Rows from block 8 of a small image classifier, named by matrix and row number. Rows with one number belong to one neuron. Each number is 50 + 15 x the weight over its row's rms, rounded and kept within 0 to 99. All counts start at 0.
Before each neuron's rows are labels from the 100 images, of 14848, where the neuron reaches its largest size: "responds to" is what is common among them. Only what is clearly more common there than usual is listed. The data: capsule endoscopy frames (Kvasir-Capsule).
# gate: MLP gate (model.blocks.8.mlp.gate.weight, 320x160), inputs 80-159
# fc1: MLP up (model.blocks.8.mlp.fc1.weight, 320x160), inputs 80-159
# fc2: MLP down (model.blocks.8.mlp.fc2.weight, 160x320, transposed), outputs 80-159

responds to: finding: angiectasia
gate.22:84 41 74 36 51 38 55 65 48 64 22 50 30 83 57 65 25 66 63 55 35 50 66 46 56 50 62 59 68 44 41 37 36 52 50 25 64 36 02 49 55 36 61 42 42 72 35 50 47 61 71 51 63 36 28 42 55 34 64 41 41 58 32 40 44 50 49 43 50 63 41 32 39 48 63 36 70 38 49 52
fc1.22:30 56 45 85 67 50 32 32 57 41 47 57 61 51 45 64 49 31 51 63 25 57 38 36 48 63 81 57 65 56 49 46 51 70 43 69 46 38 56 56 70 43 33 46 41 36 64 46 49 59 34 40 40 46 46 44 69 57 53 27 17 32 51 68 75 58 49 43 34 55 33 77 58 45 34 61 54 64 51 76
fc2.22:87 48 58 30 58 32 52 40 33 56 56 47 54 38 43 45 47 48 59 73 46 34 76 35 61 71 83 14 63 52 34 34 51 23 55 44 17 33 58 31 50 58 58 44 25 18 56 52 58 63 50 57 57 66 41 51 69 51 58 27 51 59 62 39 49 67 68 66 55 34 34 46 65 58 59 64 42 28 82 59

responds to: finding: ileocecal valve
gate.222:55 45 84 22 38 78 47 72 19 50 32 52 42 55 79 42 65 26 53 54 46 58 28 61 48 44 42 17 67 31 18 60 71 33 75 52 55 52 54 53 62 22 40 21 41 63 63 61 54 61 64 47 68 54 31 55 47 64 64 23 47 55 48 59 52 49 50 71 73 34 76 63 53 58 48 60 44 18 40 54
fc1.222:60 39 79 30 54 76 23 57 45 62 29 67 45 67 57 26 80 42 35 59 26 55 50 28 45 21 38 53 63 38 24 62 38 27 53 68 35 66 56 62 63 52 61 40 45 87 51 65 60 58 75 05 24 47 56 50 57 23 49 63 29 53 46 72 47 61 42 74 61 38 50 43 59 63 87 60 70 39 49 35
fc2.222:63 59 67 35 74 33 44 69 38 65 31 16 36 46 51 44 56 57 62 44 53 42 29 51 22 18 63 31 31 47 30 56 48 64 62 38 42 57 54 44 65 40 54 63 46 27 58 44 53 29 23 49 48 60 50 65 50 55 53 87 56 36 56 46 37 49 53 73 28 64 44 32 75 65 84 47 59 41 51 50

responds to: finding: ileocecal valve
gate.124:62 69 47 38 51 43 28 54 65 52 45 42 36 69 41 30 62 47 56 53 56 52 57 63 45 35 23 35 41 44 34 79 58 47 39 58 36 55 52 54 43 34 74 28 58 62 42 55 52 52 66 39 19 46 15 62 65 25 51 78 46 40 50 35 78 63 63 52 42 60 30 47 60 69 59 24 38 66 49 58
fc1.124:67 46 54 37 63 73 18 42 43 44 31 29 46 28 55 25 44 28 40 59 47 54 39 57 54 60 70 12 28 52 29 35 49 46 41 57 48 63 68 50 48 60 60 42 43 59 36 46 80 39 52 77 32 57 57 43 39 78 37 49 49 50 36 46 64 23 59 52 25 77 64 42 41 56 37 66 42 57 45 61
fc2.124:38 47 37 39 46 61 39 39 27 48 63 37 69 52 46 37 35 56 70 48 50 45 34 31 72 65 29 45 32 62 37 26 69 62 38 46 69 64 34 72 39 70 71 35 28 53 68 32 81 43 39 59 54 15 39 33 44 51 67 50 49 44 62 51 55 50 60 69 58 45 57 44 18 72 57 73 38 54 63 33

responds to: finding: reduced mucosal view
gate.174:88 35 66 40 68 69 64 58 86 56 45 44 60 47 60 73 47 32 51 54 34 34 56 68 66 53 51 33 21 45 61 53 68 27 44 43 49 61 56 33 52 55 47 27 39 38 39 59 37 45 37 25 46 25 67 72 78 77 70 52 74 45 49 47 55 41 48 57 44 37 38 48 34 49 32 26 29 07 61 48
fc1.174:43 42 61 24 44 35 43 69 09 66 45 49 33 50 61 37 49 66 50 49 56 51 63 32 60 27 51 67 48 58 38 25 70 59 50 48 65 66 49 68 57 42 90 77 82 56 43 46 33 21 62 43 33 60 36 54 23 40 26 50 28 63 51 61 51 47 57 59 56 55 44 46 77 53 49 57 75 41 10 50
fc2.174:39 38 64 86 52 26 59 40 30 53 39 44 74 60 61 49 54 68 30 34 45 65 28 50 75 51 44 23 59 56 57 17 33 42 70 40 42 54 27 54 55 15 45 50 61 79 67 55 57 47 81 44 31 74 46 77 54 60 47 63 61 62 52 50 52 56 51 50 71 55 50 65 40 36 48 53 43 58 08 36

responds to: finding: pylorus
gate.209:65 34 40 59 79 77 50 37 31 39 20 19 42 53 57 45 59 48 16 55 37 48 75 26 65 66 78 52 58 56 42 40 56 23 26 49 47 52 73 47 36 63 60 53 31 67 62 40 51 63 61 50 41 54 55 61 55 59 33 44 37 33 46 45 50 56 55 58 24 48 49 47 56 44 69 58 62 46 42 17
fc1.209:71 47 32 39 47 36 63 30 42 49 67 50 35 62 46 59 63 34 57 58 63 44 61 50 50 65 57 22 57 54 26 63 42 66 32 43 28 87 55 49 37 61 51 70 40 37 44 52 62 33 62 43 74 38 72 63 51 51 42 61 22 56 33 41 63 58 69 68 44 70 51 34 42 82 73 58 25 29 45 27
fc2.209:36 42 53 28 83 40 52 51 64 73 52 58 64 13 39 29 52 48 69 69 32 50 48 63 26 51 66 72 62 57 47 44 73 54 53 33 67 37 10 63 54 25 23 45 68 35 15 26 56 67 70 41 51 58 56 40 64 46 35 40 45 51 52 67 38 30 64 49 18 61 68 69 60 40 35 65 54 56 42 51

responds to: finding: foreign body
gate.168:79 73 60 80 50 43 55 60 46 27 79 68 24 68 64 54 58 48 40 35 39 46 51 55 53 30 72 45 53 68 40 34 27 31 58 48 58 38 52 38 56 32 42 66 39 54 57 38 37 45 43 78 56 69 39 59 54 41 40 35 43 44 61 48 69 29 15 29 47 55 25 56 72 66 75 42 69 38 38 53
fc1.168:38 69 37 74 26 83 46 65 70 53 59 54 55 17 65 55 54 42 63 66 28 33 33 80 51 53 96 42 41 59 47 35 48 49 49 30 45 54 73 40 17 62 37 45 57 57 61 55 66 50 48 52 38 76 41 37 54 33 27 43 48 50 32 48 64 48 25 67 59 48 40 28 39 37 51 40 25 38 83 42
fc2.168:37 51 60 35 48 68 53 55 44 50 40 53 48 29 30 85 74 40 26 38 79 54 75 89 43 40 50 38 59 32 31 46 37 35 45 45 44 40 42 42 29 41 58 46 55 56 77 57 55 41 50 49 54 50 53 71 44 68 82 35 38 19 49 37 53 52 42 50 40 40 84 50 74 76 48 59 42 66 81 43

responds to: finding: pylorus
gate.85:55 39 73 36 45 61 74 35 60 76 46 54 50 55 60 68 49 56 79 35 70 46 70 58 25 49 57 54 66 60 31 51 53 26 57 07 47 65 43 21 29 38 68 47 48 70 62 45 32 31 39 62 51 47 43 67 31 51 37 71 79 84 43 28 48 52 55 30 40 65 54 47 50 62 52 74 23 71 33 43
fc1.85:22 64 30 59 40 46 55 50 48 43 56 49 48 42 41 60 66 35 60 32 52 77 42 67 38 58 43 63 44 74 67 58 41 53 68 40 39 27 56 49 65 54 45 35 68 60 33 42 48 39 62 46 49 83 42 46 60 61 26 51 95 60 74 52 49 74 34 63 21 54 46 83 12 38 64 48 68 46 55 34
fc2.85:50 67 44 54 46 50 26 26 58 73 50 52 52 52 59 40 50 54 69 53 37 56 31 51 24 40 18 77 41 38 50 44 61 59 59 60 57 38 46 41 53 65 84 58 71 28 40 44 39 63 28 35 40 28 41 64 44 71 68 60 50 35 46 49 46 53 28 60 29 88 68 47 53 46 33 65 37 13 78 73

responds to: finding: angiectasia
gate.64:45 51 57 58 43 40 40 46 85 64 39 40 61 66 66 24 22 56 26 46 64 55 23 51 62 51 52 64 27 43 75 34 39 16 81 61 74 49 42 30 58 62 39 58 53 54 43 45 60 41 44 66 67 34 55 65 26 40 61 49 77 45 52 48 23 34 58 44 54 27 49 51 55 36 47 55 54 35 58 47
fc1.64:41 74 58 48 41 55 66 58 32 67 33 50 46 50 42 35 53 62 41 55 44 31 75 47 45 68 59 37 44 77 35 71 59 46 44 70 70 27 49 59 74 39 72 58 47 51 37 42 30 42 63 42 46 67 30 45 71 69 42 31 60 67 58 60 39 21 54 48 58 32 45 62 14 38 51 27 38 37 57 58
fc2.64:61 53 33 50 12 59 48 41 45 55 92 42 50 37 40 42 44 62 52 35 53 57 41 52 31 51 55 65 35 60 61 40 77 62 38 42 59 38 53 93 94 49 34 80 61 50 43 45 54 54 54 45 42 35 52 89 69 58 44 69 32 42 63 56 75 53 60 61 45 62 35 59 46 48 53 55 56 23 30 53

responds to: finding: ileocecal valve
gate.165:52 36 57 79 25 59 21 59 41 65 63 56 47 24 58 43 61 27 42 62 54 58 26 52 47 57 34 14 62 32 42 64 78 59 46 62 50 49 39 21 41 40 62 38 62 66 18 57 75 26 44 40 43 67 47 65 33 33 61 61 36 47 47 49 73 50 57 54 54 39 59 59 53 45 45 41 39 56 31 48
fc1.165:35 42 46 41 38 58 38 47 58 57 53 19 16 51 13 61 66 49 60 59 67 67 50 79 70 46 49 48 42 47 42 27 34 82 53 84 38 63 69 42 49 67 63 76 48 44 68 53 48 37 44 46 73 28 41 29 29 65 42 43 66 46 23 83 44 61 28 70 58 46 70 33 74 73 44 35 64 18 27 62
fc2.165:34 69 35 67 58 56 62 99 36 44 37 54 65 63 57 56 68 54 42 77 51 77 67 24 45 66 46 60 65 78 50 67 49 45 53 30 69 57 61 31 80 43 55 08 51 47 50 39 61 49 66 54 42 61 50 58 66 68 46 37 60 54 75 54 39 67 36 55 39 10 46 23 54 48 45 65 56 57 57 69

responds to: finding: ileocecal valve
gate.219:69 48 44 48 46 36 74 26 33 13 33 46 42 54 46 42 49 49 49 68 48 50 41 49 26 59 19 65 37 88 19 40 58 64 48 36 54 44 59 60 59 66 35 58 63 59 50 67 36 42 70 48 61 61 46 77 70 47 41 30 78 71 65 58 53 32 59 49 61 62 46 53 65 53 27 51 18 53 43 69
fc1.219:75 42 32 75 64 36 66 42 67 41 66 20 64 17 71 68 42 58 23 34 72 58 51 41 43 19 66 67 63 72 32 44 42 46 53 25 31 52 75 63 50 58 42 53 52 72 40 52 57 49 50 66 66 45 18 51 35 58 43 67 68 47 37 74 58 50 55 33 52 49 40 55 64 58 60 51 56 57 54 56
fc2.219:55 64 55 62 84 49 62 80 67 50 39 33 54 57 41 47 48 35 50 53 47 37 36 59 53 56 78 33 37 56 53 47 41 54 66 52 44 43 48 64 57 50 78 59 42 39 51 44 47 46 49 36 60 33 22 54 65 15 49 63 36 69 48 64 59 60 64 35 35 37 53 35 55 13 58 55 64 70 43 49

responds to: finding: ileocecal valve
gate.18:60 45 55 46 42 36 78 36 38 63 45 46 29 66 58 62 58 87 38 49 47 57 21 32 65 44 30 57 77 80 51 52 52 55 58 38 43 55 44 31 49 65 32 60 40 48 51 72 59 77 08 19 37 42 56 34 40 40 24 59 57 62 81 59 71 52 51 44 29 52 47 39 61 77 57 24 62 63 64 42
fc1.18:36 79 56 46 47 56 42 38 48 45 72 44 88 38 54 39 59 51 44 47 44 41 49 32 24 51 59 51 39 33 56 44 77 26 54 80 56 42 53 66 42 36 40 71 55 45 52 29 40 50 40 47 65 47 63 45 71 64 28 49 18 68 69 22 39 41 53 53 71 59 50 51 44 54 28 78 63 38 56 69
fc2.18:36 41 45 65 43 59 44 51 41 34 59 54 45 47 41 35 36 68 55 56 75 42 43 70 47 36 29 58 60 59 30 45 55 36 44 89 61 26 44 52 46 79 50 48 28 40 49 60 57 65 39 57 29 59 44 55 56 16 54 38 38 50 49 78 51 57 79 63 28 38 47 74 80 48 68 40 49 77 33 55

responds to: finding: pylorus
gate.138:45 36 61 32 73 57 32 61 69 48 33 21 59 39 68 68 53 92 62 55 45 37 46 45 36 32 63 71 56 57 28 71 29 59 30 38 49 33 60 47 11 47 50 57 58 50 52 53 85 70 67 54 47 27 52 41 75 47 63 61 68 45 57 36 70 58 58 63 48 70 54 62 57 62 62 64 52 61 37 80
fc1.138:20 52 72 43 47 46 40 16 36 29 74 47 60 65 36 45 63 40 55 58 35 43 53 80 37 45 33 35 62 55 54 63 63 31 52 67 54 52 44 26 75 47 51 62 51 39 51 65 66 80 49 48 45 46 43 71 24 53 59 37 64 41 33 59 50 58 36 55 84 70 43 54 51 36 39 64 42 43 35 59
fc2.138:56 55 59 52 56 55 57 48 77 44 54 40 40 54 16 14 45 38 46 36 46 51 69 79 60 70 51 52 48 25 48 40 36 44 81 44 50 53 66 50 50 60 43 51 06 65 44 40 50 41 62 71 69 65 41 32 43 36 60 54 20 50 64 32 73 65 31 35 33 41 38 47 52 47 37 50 44 56 63 70

responds to: finding: reduced mucosal view
gate.155:69 49 49 39 69 69 71 56 46 49 46 68 65 31 18 54 41 49 48 32 27 36 89 46 56 46 34 54 48 40 59 55 50 41 46 57 42 60 24 59 59 37 55 41 50 42 51 50 48 47 31 69 50 50 46 58 70 44 43 65 49 28 69 45 50 58 43 65 40 47 49 63 53 90 36 89 73 76 61 69
fc1.155:33 51 67 58 56 34 45 37 55 22 70 73 55 70 72 73 55 65 78 56 72 62 46 46 55 57 36 46 48 75 70 20 42 66 56 27 25 53 56 42 35 76 55 33 64 60 55 59 17 66 63 50 37 41 61 33 26 22 29 62 45 39 34 49 66 81 21 07 44 52 67 60 52 29 74 32 41 69 36 57
fc2.155:08 72 70 41 44 64 68 28 32 41 39 71 50 46 50 46 70 53 27 75 64 44 43 69 40 47 51 58 60 64 35 52 30 54 36 50 66 49 39 62 59 42 60 69 55 25 54 49 24 60 56 54 75 40 32 56 71 67 14 44 59 57 53 47 74 81 36 44 62 46 39 39 22 32 55 39 64 70 75 25

responds to: finding: pylorus; finding: ulcer
gate.141:56 57 37 18 42 36 84 75 20 43 48 54 32 50 51 47 61 28 50 51 83 43 47 60 68 31 76 73 20 67 38 58 55 45 32 50 24 59 30 58 42 39 63 39 69 56 45 44 30 28 64 60 61 46 48 53 62 08 45 61 49 88 67 63 56 50 87 75 67 35 38 62 23 38 45 60 49 66 21 55
fc1.141:63 46 78 19 43 21 38 44 50 48 69 60 60 49 59 68 56 62 38 26 71 63 38 55 45 70 66 25 36 60 44 38 51 64 57 61 45 60 44 35 16 32 52 22 47 33 50 48 71 54 42 59 23 67 58 60 63 46 65 61 48 54 39 48 47 35 41 68 61 58 45 33 63 56 60 72 48 33 68 69
fc2.141:35 50 48 39 22 12 69 40 34 63 42 42 58 60 56 32 62 50 43 51 46 70 60 69 00 54 37 46 37 59 13 35 62 56 49 25 52 61 53 46 56 42 59 59 44 58 57 32 84 54 60 55 16 40 41 65 75 56 57 63 27 71 36 31 29 52 51 86 42 53 32 59 50 41 59 55 38 31 48 64

responds to: finding: ileocecal valve
gate.96:67 43 38 70 68 57 31 40 38 64 19 46 41 47 52 30 70 61 30 38 48 63 79 74 53 71 68 48 65 55 31 65 46 46 51 59 34 48 61 45 51 38 40 50 39 41 57 27 45 42 43 34 41 41 70 83 43 45 08 57 63 69 37 51 77 54 55 38 17 71 65 67 68 49 36 32 43 38 60 58
fc1.96:58 69 27 30 49 51 48 24 54 40 74 30 76 47 31 27 39 79 08 36 47 63 62 82 07 59 65 38 60 60 73 64 51 42 37 63 71 42 73 46 56 70 53 62 51 41 49 30 34 56 36 59 62 45 26 58 35 45 32 56 57 46 47 46 34 53 53 36 58 68 57 88 31 39 48 45 57 47 53 36
fc2.96:28 44 65 63 59 48 43 47 45 53 52 47 16 29 48 33 58 20 62 52 28 63 39 46 55 30 54 81 30 34 64 59 69 42 35 44 38 37 60 79 44 41 47 53 28 34 67 54 42 69 56 57 26 42 90 58 53 60 53 35 64 34 27 27 46 67 49 46 51 43 54 44 36 58 62 61 53 31 48 51

responds to: finding: foreign body
gate.286:41 49 68 67 39 32 64 72 59 62 69 57 48 32 36 65 37 66 57 78 45 40 67 37 48 32 55 69 64 62 46 47 51 42 62 36 46 39 66 30 36 44 39 61 56 45 55 61 59 16 51 53 55 47 49 54 38 59 39 76 47 17 79 59 58 29 46 38 87 49 47 56 35 82 47 28 41 46 32 44
fc1.286:52 56 25 45 60 51 51 45 66 37 69 85 25 46 56 48 65 48 52 36 56 62 41 61 45 69 44 59 43 75 11 48 53 77 39 27 38 40 41 43 41 23 20 65 49 37 41 54 53 88 62 72 59 31 50 50 36 52 50 37 44 33 42 21 65 63 40 46 67 61 64 21 47 34 39 47 72 56 53 39
fc2.286:52 36 37 63 77 55 63 43 34 52 43 25 76 65 59 55 31 24 54 44 74 38 34 46 55 77 71 30 17 52 58 43 70 32 39 34 50 29 54 56 32 30 37 42 44 58 80 70 45 43 27 62 43 55 51 31 46 62 35 55 56 27 60 58 61 22 53 49 49 29 43 35 58 52 49 62 59 45 59 81

responds to: finding: angiectasia
gate.242:46 43 36 49 21 36 47 38 65 57 39 61 45 55 65 54 74 53 69 53 64 43 52 21 31 48 79 43 53 27 48 71 57 34 53 27 64 86 45 61 46 43 80 20 46 29 60 65 45 25 34 79 40 35 41 71 44 90 28 46 31 35 66 45 34 54 44 52 50 40 52 53 60 31 33 47 31 51 62 40
fc1.242:23 38 31 82 29 48 60 94 19 62 60 46 36 45 52 53 61 50 51 57 47 56 28 45 53 37 33 61 50 58 61 16 60 77 73 54 77 57 42 53 50 28 31 61 75 51 59 42 56 48 40 15 42 56 57 46 56 64 45 55 39 46 54 87 61 49 47 44 66 55 42 37 64 41 10 53 56 55 61 30
fc2.242:61 54 85 25 40 60 43 72 44 43 51 78 61 55 59 47 42 39 54 35 66 26 58 49 58 62 59 77 31 43 74 65 49 65 77 29 48 57 31 32 35 79 38 73 68 54 36 45 27 49 70 42 45 07 61 51 83 56 45 39 36 68 48 23 59 64 36 40 40 19 44 54 51 56 52 31 63 50 31 56

responds to: finding: angiectasia
gate.49:46 49 59 63 50 54 50 53 62 31 39 64 95 47 51 31 45 48 59 24 74 62 24 40 58 53 61 50 64 72 30 67 50 40 51 80 42 50 27 70 69 42 62 58 38 66 63 26 41 48 25 59 56 56 44 56 43 71 47 68 61 51 27 60 36 55 44 52 45 67 47 52 38 45 52 39 50 69 52 76
fc1.49:82 23 32 64 36 64 43 46 50 53 78 31 59 42 34 92 48 46 44 30 44 65 53 54 45 34 73 44 55 47 54 55 64 64 49 84 88 48 57 59 59 39 62 50 35 67 57 23 55 56 42 29 64 52 22 50 48 71 29 45 43 62 74 42 50 30 50 55 41 53 36 72 48 42 57 67 66 51 79 42
fc2.49:31 43 68 37 44 41 53 51 39 48 54 39 56 69 52 58 62 47 68 36 34 53 59 71 47 52 48 57 43 60 30 67 69 33 64 57 76 65 69 52 57 56 56 55 57 48 56 80 49 26 29 38 57 57 42 40 34 57 32 51 58 43 19 48 87 48 52 77 52 55 70 57 59 47 46 42 54 45 13 35

responds to: finding: angiectasia
gate.208:37 40 46 51 59 37 58 60 55 55 48 29 56 73 63 37 50 87 76 24 60 36 42 72 17 27 54 41 39 48 33 69 76 51 41 63 73 62 17 43 40 45 74 22 60 67 57 38 54 44 55 67 31 56 59 39 21 52 51 27 45 43 42 76 53 70 47 50 27 39 55 64 38 31 24 30 33 40 51 26
fc1.208:41 59 39 70 51 58 50 53 36 59 46 63 80 46 38 36 62 56 84 39 36 46 68 64 59 79 69 35 63 61 49 40 40 44 68 40 36 25 57 83 62 27 36 64 41 60 35 36 31 39 45 49 74 67 41 43 38 50 50 42 87 30 41 57 64 21 58 43 37 70 43 72 38 70 38 49 82 54 37 42
fc2.208:52 54 60 44 48 57 78 36 56 26 57 46 56 62 59 26 47 72 48 29 49 70 19 61 04 57 51 53 39 28 45 46 46 50 34 60 68 59 67 35 60 60 49 41 55 40 39 51 69 77 56 33 55 57 62 60 67 49 48 72 50 63 42 54 38 39 48 75 28 29 49 48 46 61 48 95 99 47 32 50

responds to: finding: pylorus
gate.265:59 56 59 30 44 55 32 25 55 81 43 64 50 89 23 31 54 34 39 20 36 44 50 42 33 35 38 31 54 47 55 36 57 42 48 46 92 50 72 42 39 36 29 54 54 41 89 38 69 45 22 42 56 60 76 66 53 40 42 32 57 53 56 31 58 47 52 45 61 72 43 66 36 78 64 36 69 75 81 40
fc1.265:41 55 35 26 72 33 61 32 40 32 50 55 43 33 34 58 64 41 67 38 50 42 41 39 59 54 38 73 29 45 23 61 73 54 41 79 86 52 46 35 15 43 36 46 54 39 70 72 45 73 50 59 57 57 72 59 45 53 32 49 33 56 47 49 53 58 24 67 63 76 55 47 47 65 71 39 53 38 59 59
fc2.265:34 61 56 69 58 52 64 44 35 39 65 45 33 64 45 27 75 35 47 58 32 45 51 38 42 43 62 45 53 29 45 61 26 56 67 55 32 42 54 81 47 46 64 36 55 11 76 37 28 62 50 61 40 57 65 67 59 72 64 54 66 33 04 40 50 48 51 27 58 47 49 62 42 68 76 36 32 46 44 27

responds to: finding: angiectasia
gate.217:69 59 71 65 50 48 31 62 38 71 46 79 54 36 84 65 38 62 48 28 33 37 56 27 76 33 39 61 63 37 25 34 31 56 60 65 53 42 38 59 81 42 39 79 36 79 46 47 47 72 54 36 53 27 74 53 51 34 36 39 44 35 40 53 60 23 54 37 43 44 68 43 40 58 58 49 39 36 64 55
fc1.217:17 34 34 34 62 46 59 66 65 57 45 22 27 48 58 65 51 29 43 67 56 45 68 49 19 51 64 58 41 67 55 30 81 32 47 47 45 82 42 76 46 39 70 46 42 44 66 57 53 56 43 48 50 68 37 64 56 52 59 29 38 63 67 49 58 53 49 55 44 53 53 39 27 68 53 85 54 68 39 43
fc2.217:75 43 53 73 59 38 31 47 39 25 64 76 42 69 71 75 68 38 50 57 42 63 69 26 47 71 52 65 77 41 21 34 37 56 56 44 27 46 45 44 47 72 43 38 48 83 64 48 26 58 46 52 36 22 63 54 35 42 63 60 41 66 64 30 38 35 28 20 62 33 66 66 49 39 74 44 46 27 67 40

responds to: finding: reduced mucosal view
gate.254:46 63 31 53 68 78 77 36 34 46 46 60 30 37 44 66 54 44 48 53 44 31 69 52 48 42 57 56 84 49 44 33 46 16 60 49 41 27 58 31 63 70 50 62 51 40 23 65 36 55 40 52 72 40 59 57 57 49 51 72 56 45 64 21 51 36 10 36 19 67 60 42 59 54 62 33 66 49 36 52
fc1.254:59 50 65 61 33 50 71 49 53 28 76 47 55 51 56 70 55 60 66 57 71 58 66 25 40 61 38 43 42 34 27 32 21 55 28 50 38 31 67 64 65 33 49 66 65 57 68 60 31 48 44 48 69 41 38 09 49 57 46 60 49 40 59 19 64 36 67 41 41 46 26 48 51 55 60 55 60 22 64 27
fc2.254:42 52 29 32 46 55 71 55 67 33 45 67 46 59 68 33 50 46 50 45 71 44 77 42 46 52 30 89 69 40 57 60 43 61 54 34 44 65 20 33 69 53 31 37 46 55 57 52 30 60 29 55 44 37 68 41 73 55 49 23 42 45 46 63 67 70 34 34 65 49 66 47 44 49 55 70 55 52 37 62

responds to: finding: pylorus
gate.68:39 53 54 43 47 74 53 43 67 45 65 72 50 31 40 54 42 42 56 48 38 48 80 78 62 38 45 42 36 59 45 56 27 35 63 28 31 46 66 41 67 55 01 40 47 48 35 75 70 60 49 48 41 48 60 49 22 50 51 51 63 43 72 63 58 83 65 53 37 79 33 27 52 53 76 69 63 41 44 68
fc1.68:53 49 54 54 42 33 55 82 50 36 48 44 42 64 46 63 36 45 68 48 57 55 45 48 47 46 36 47 62 73 41 45 34 57 43 63 45 41 39 41 44 28 66 54 41 61 31 69 45 39 70 50 80 55 48 58 18 59 59 20 50 45 35 64 67 54 44 79 82 32 46 62 52 27 64 34 44 47 43 51
fc2.68:49 63 71 43 53 47 35 44 39 43 48 53 50 53 37 54 24 47 44 46 58 47 31 62 47 32 58 34 30 56 43 31 60 55 55 42 66 25 37 47 76 40 32 57 54 56 49 75 71 60 64 45 29 65 62 70 57 17 14 44 53 77 59 36 90 33 47 48 79 60 87 50 64 52 52 57 56 49 64 64

responds to: finding: pylorus
gate.97:25 56 59 21 35 64 28 60 59 39 24 31 55 25 44 63 58 50 60 37 53 46 74 28 50 22 35 59 57 49 77 56 69 41 60 51 71 71 56 50 55 62 41 32 50 43 74 25 68 52 36 58 65 64 42 30 47 49 46 52 65 35 65 45 57 57 51 64 33 39 37 17 88 37 67 44 66 43 69 47
fc1.97:23 24 59 55 51 67 45 37 34 53 61 78 41 22 32 46 50 38 78 48 60 60 60 53 53 62 50 45 47 85 57 54 64 39 32 51 56 28 80 43 28 38 38 53 53 61 42 58 52 40 66 19 50 52 39 73 50 45 53 32 33 58 51 41 62 28 64 79 71 42 44 48 50 76 51 35 68 42 59 47
fc2.97:23 49 28 24 58 53 27 58 52 34 45 51 50 50 42 47 67 47 68 76 45 50 39 33 48 63 34 34 53 68 71 30 54 41 59 60 97 53 51 61 52 50 61 56 55 41 46 19 52 30 63 52 31 43 65 53 84 57 50 17 56 63 50 69 40 57 62 36 68 68 64 62 46 71 65 04 57 60 40 43

responds to: finding: lymphangiectasia
gate.128:51 18 41 64 43 67 73 48 40 68 71 50 26 68 46 86 69 43 35 80 78 45 66 61 60 50 40 28 65 28 67 49 47 62 71 62 38 42 52 39 49 57 52 61 40 42 61 43 60 62 33 58 54 65 44 53 34 71 23 53 62 55 48 86 24 42 44 26 49 55 63 31 63 57 22 50 47 69 47 71
fc1.128:64 62 06 23 57 38 25 45 45 64 54 68 44 55 38 35 53 60 53 62 46 42 49 70 47 68 51 55 43 41 40 76 55 53 55 42 52 37 33 72 82 70 42 69 50 20 27 51 44 48 82 49 44 35 63 48 35 68 66 42 48 65 47 47 68 55 80 42 26 54 26 36 50 54 71 54 50 80 54 43
fc2.128:34 61 43 72 64 64 61 44 59 50 47 62 37 62 63 34 37 52 31 43 62 58 48 78 35 57 68 43 63 42 66 40 29 58 47 51 56 32 32 58 38 50 67 29 55 71 68 35 57 39 58 24 58 53 64 52 58 71 64 78 75 33 55 82 39 68 38 47 48 63 80 37 22 67 48 49 54 54 73 62

responds to: finding: angiectasia
gate.137:46 47 91 41 45 39 67 59 63 56 44 56 25 50 54 53 25 58 29 49 70 31 74 47 46 43 54 65 63 50 27 32 28 56 48 39 68 46 49 49 65 42 42 74 46 55 75 71 68 45 19 56 52 36 42 45 30 25 47 35 43 94 32 38 70 47 30 55 33 64 57 64 52 38 69 47 75 50 77 31
fc1.137:74 75 70 39 61 42 56 56 57 51 42 41 33 47 60 72 46 51 52 54 58 64 47 66 60 58 50 46 57 60 28 70 33 34 48 39 35 66 60 31 38 52 33 45 26 52 42 39 29 29 56 54 35 46 56 78 32 36 82 42 68 28 72 41 41 72 42 28 54 39 93 45 67 53 50 31 49 47 63 69
fc2.137:45 48 57 54 48 68 47 39 35 50 67 44 46 48 72 49 38 54 33 33 26 54 47 76 78 33 37 63 71 37 52 68 52 43 55 55 62 31 60 57 56 53 70 41 71 32 46 52 32 51 59 43 39 63 22 50 75 59 49 42 76 44 53 23 27 23 64 81 64 20 61 59 74 36 44 37 55 42 46 76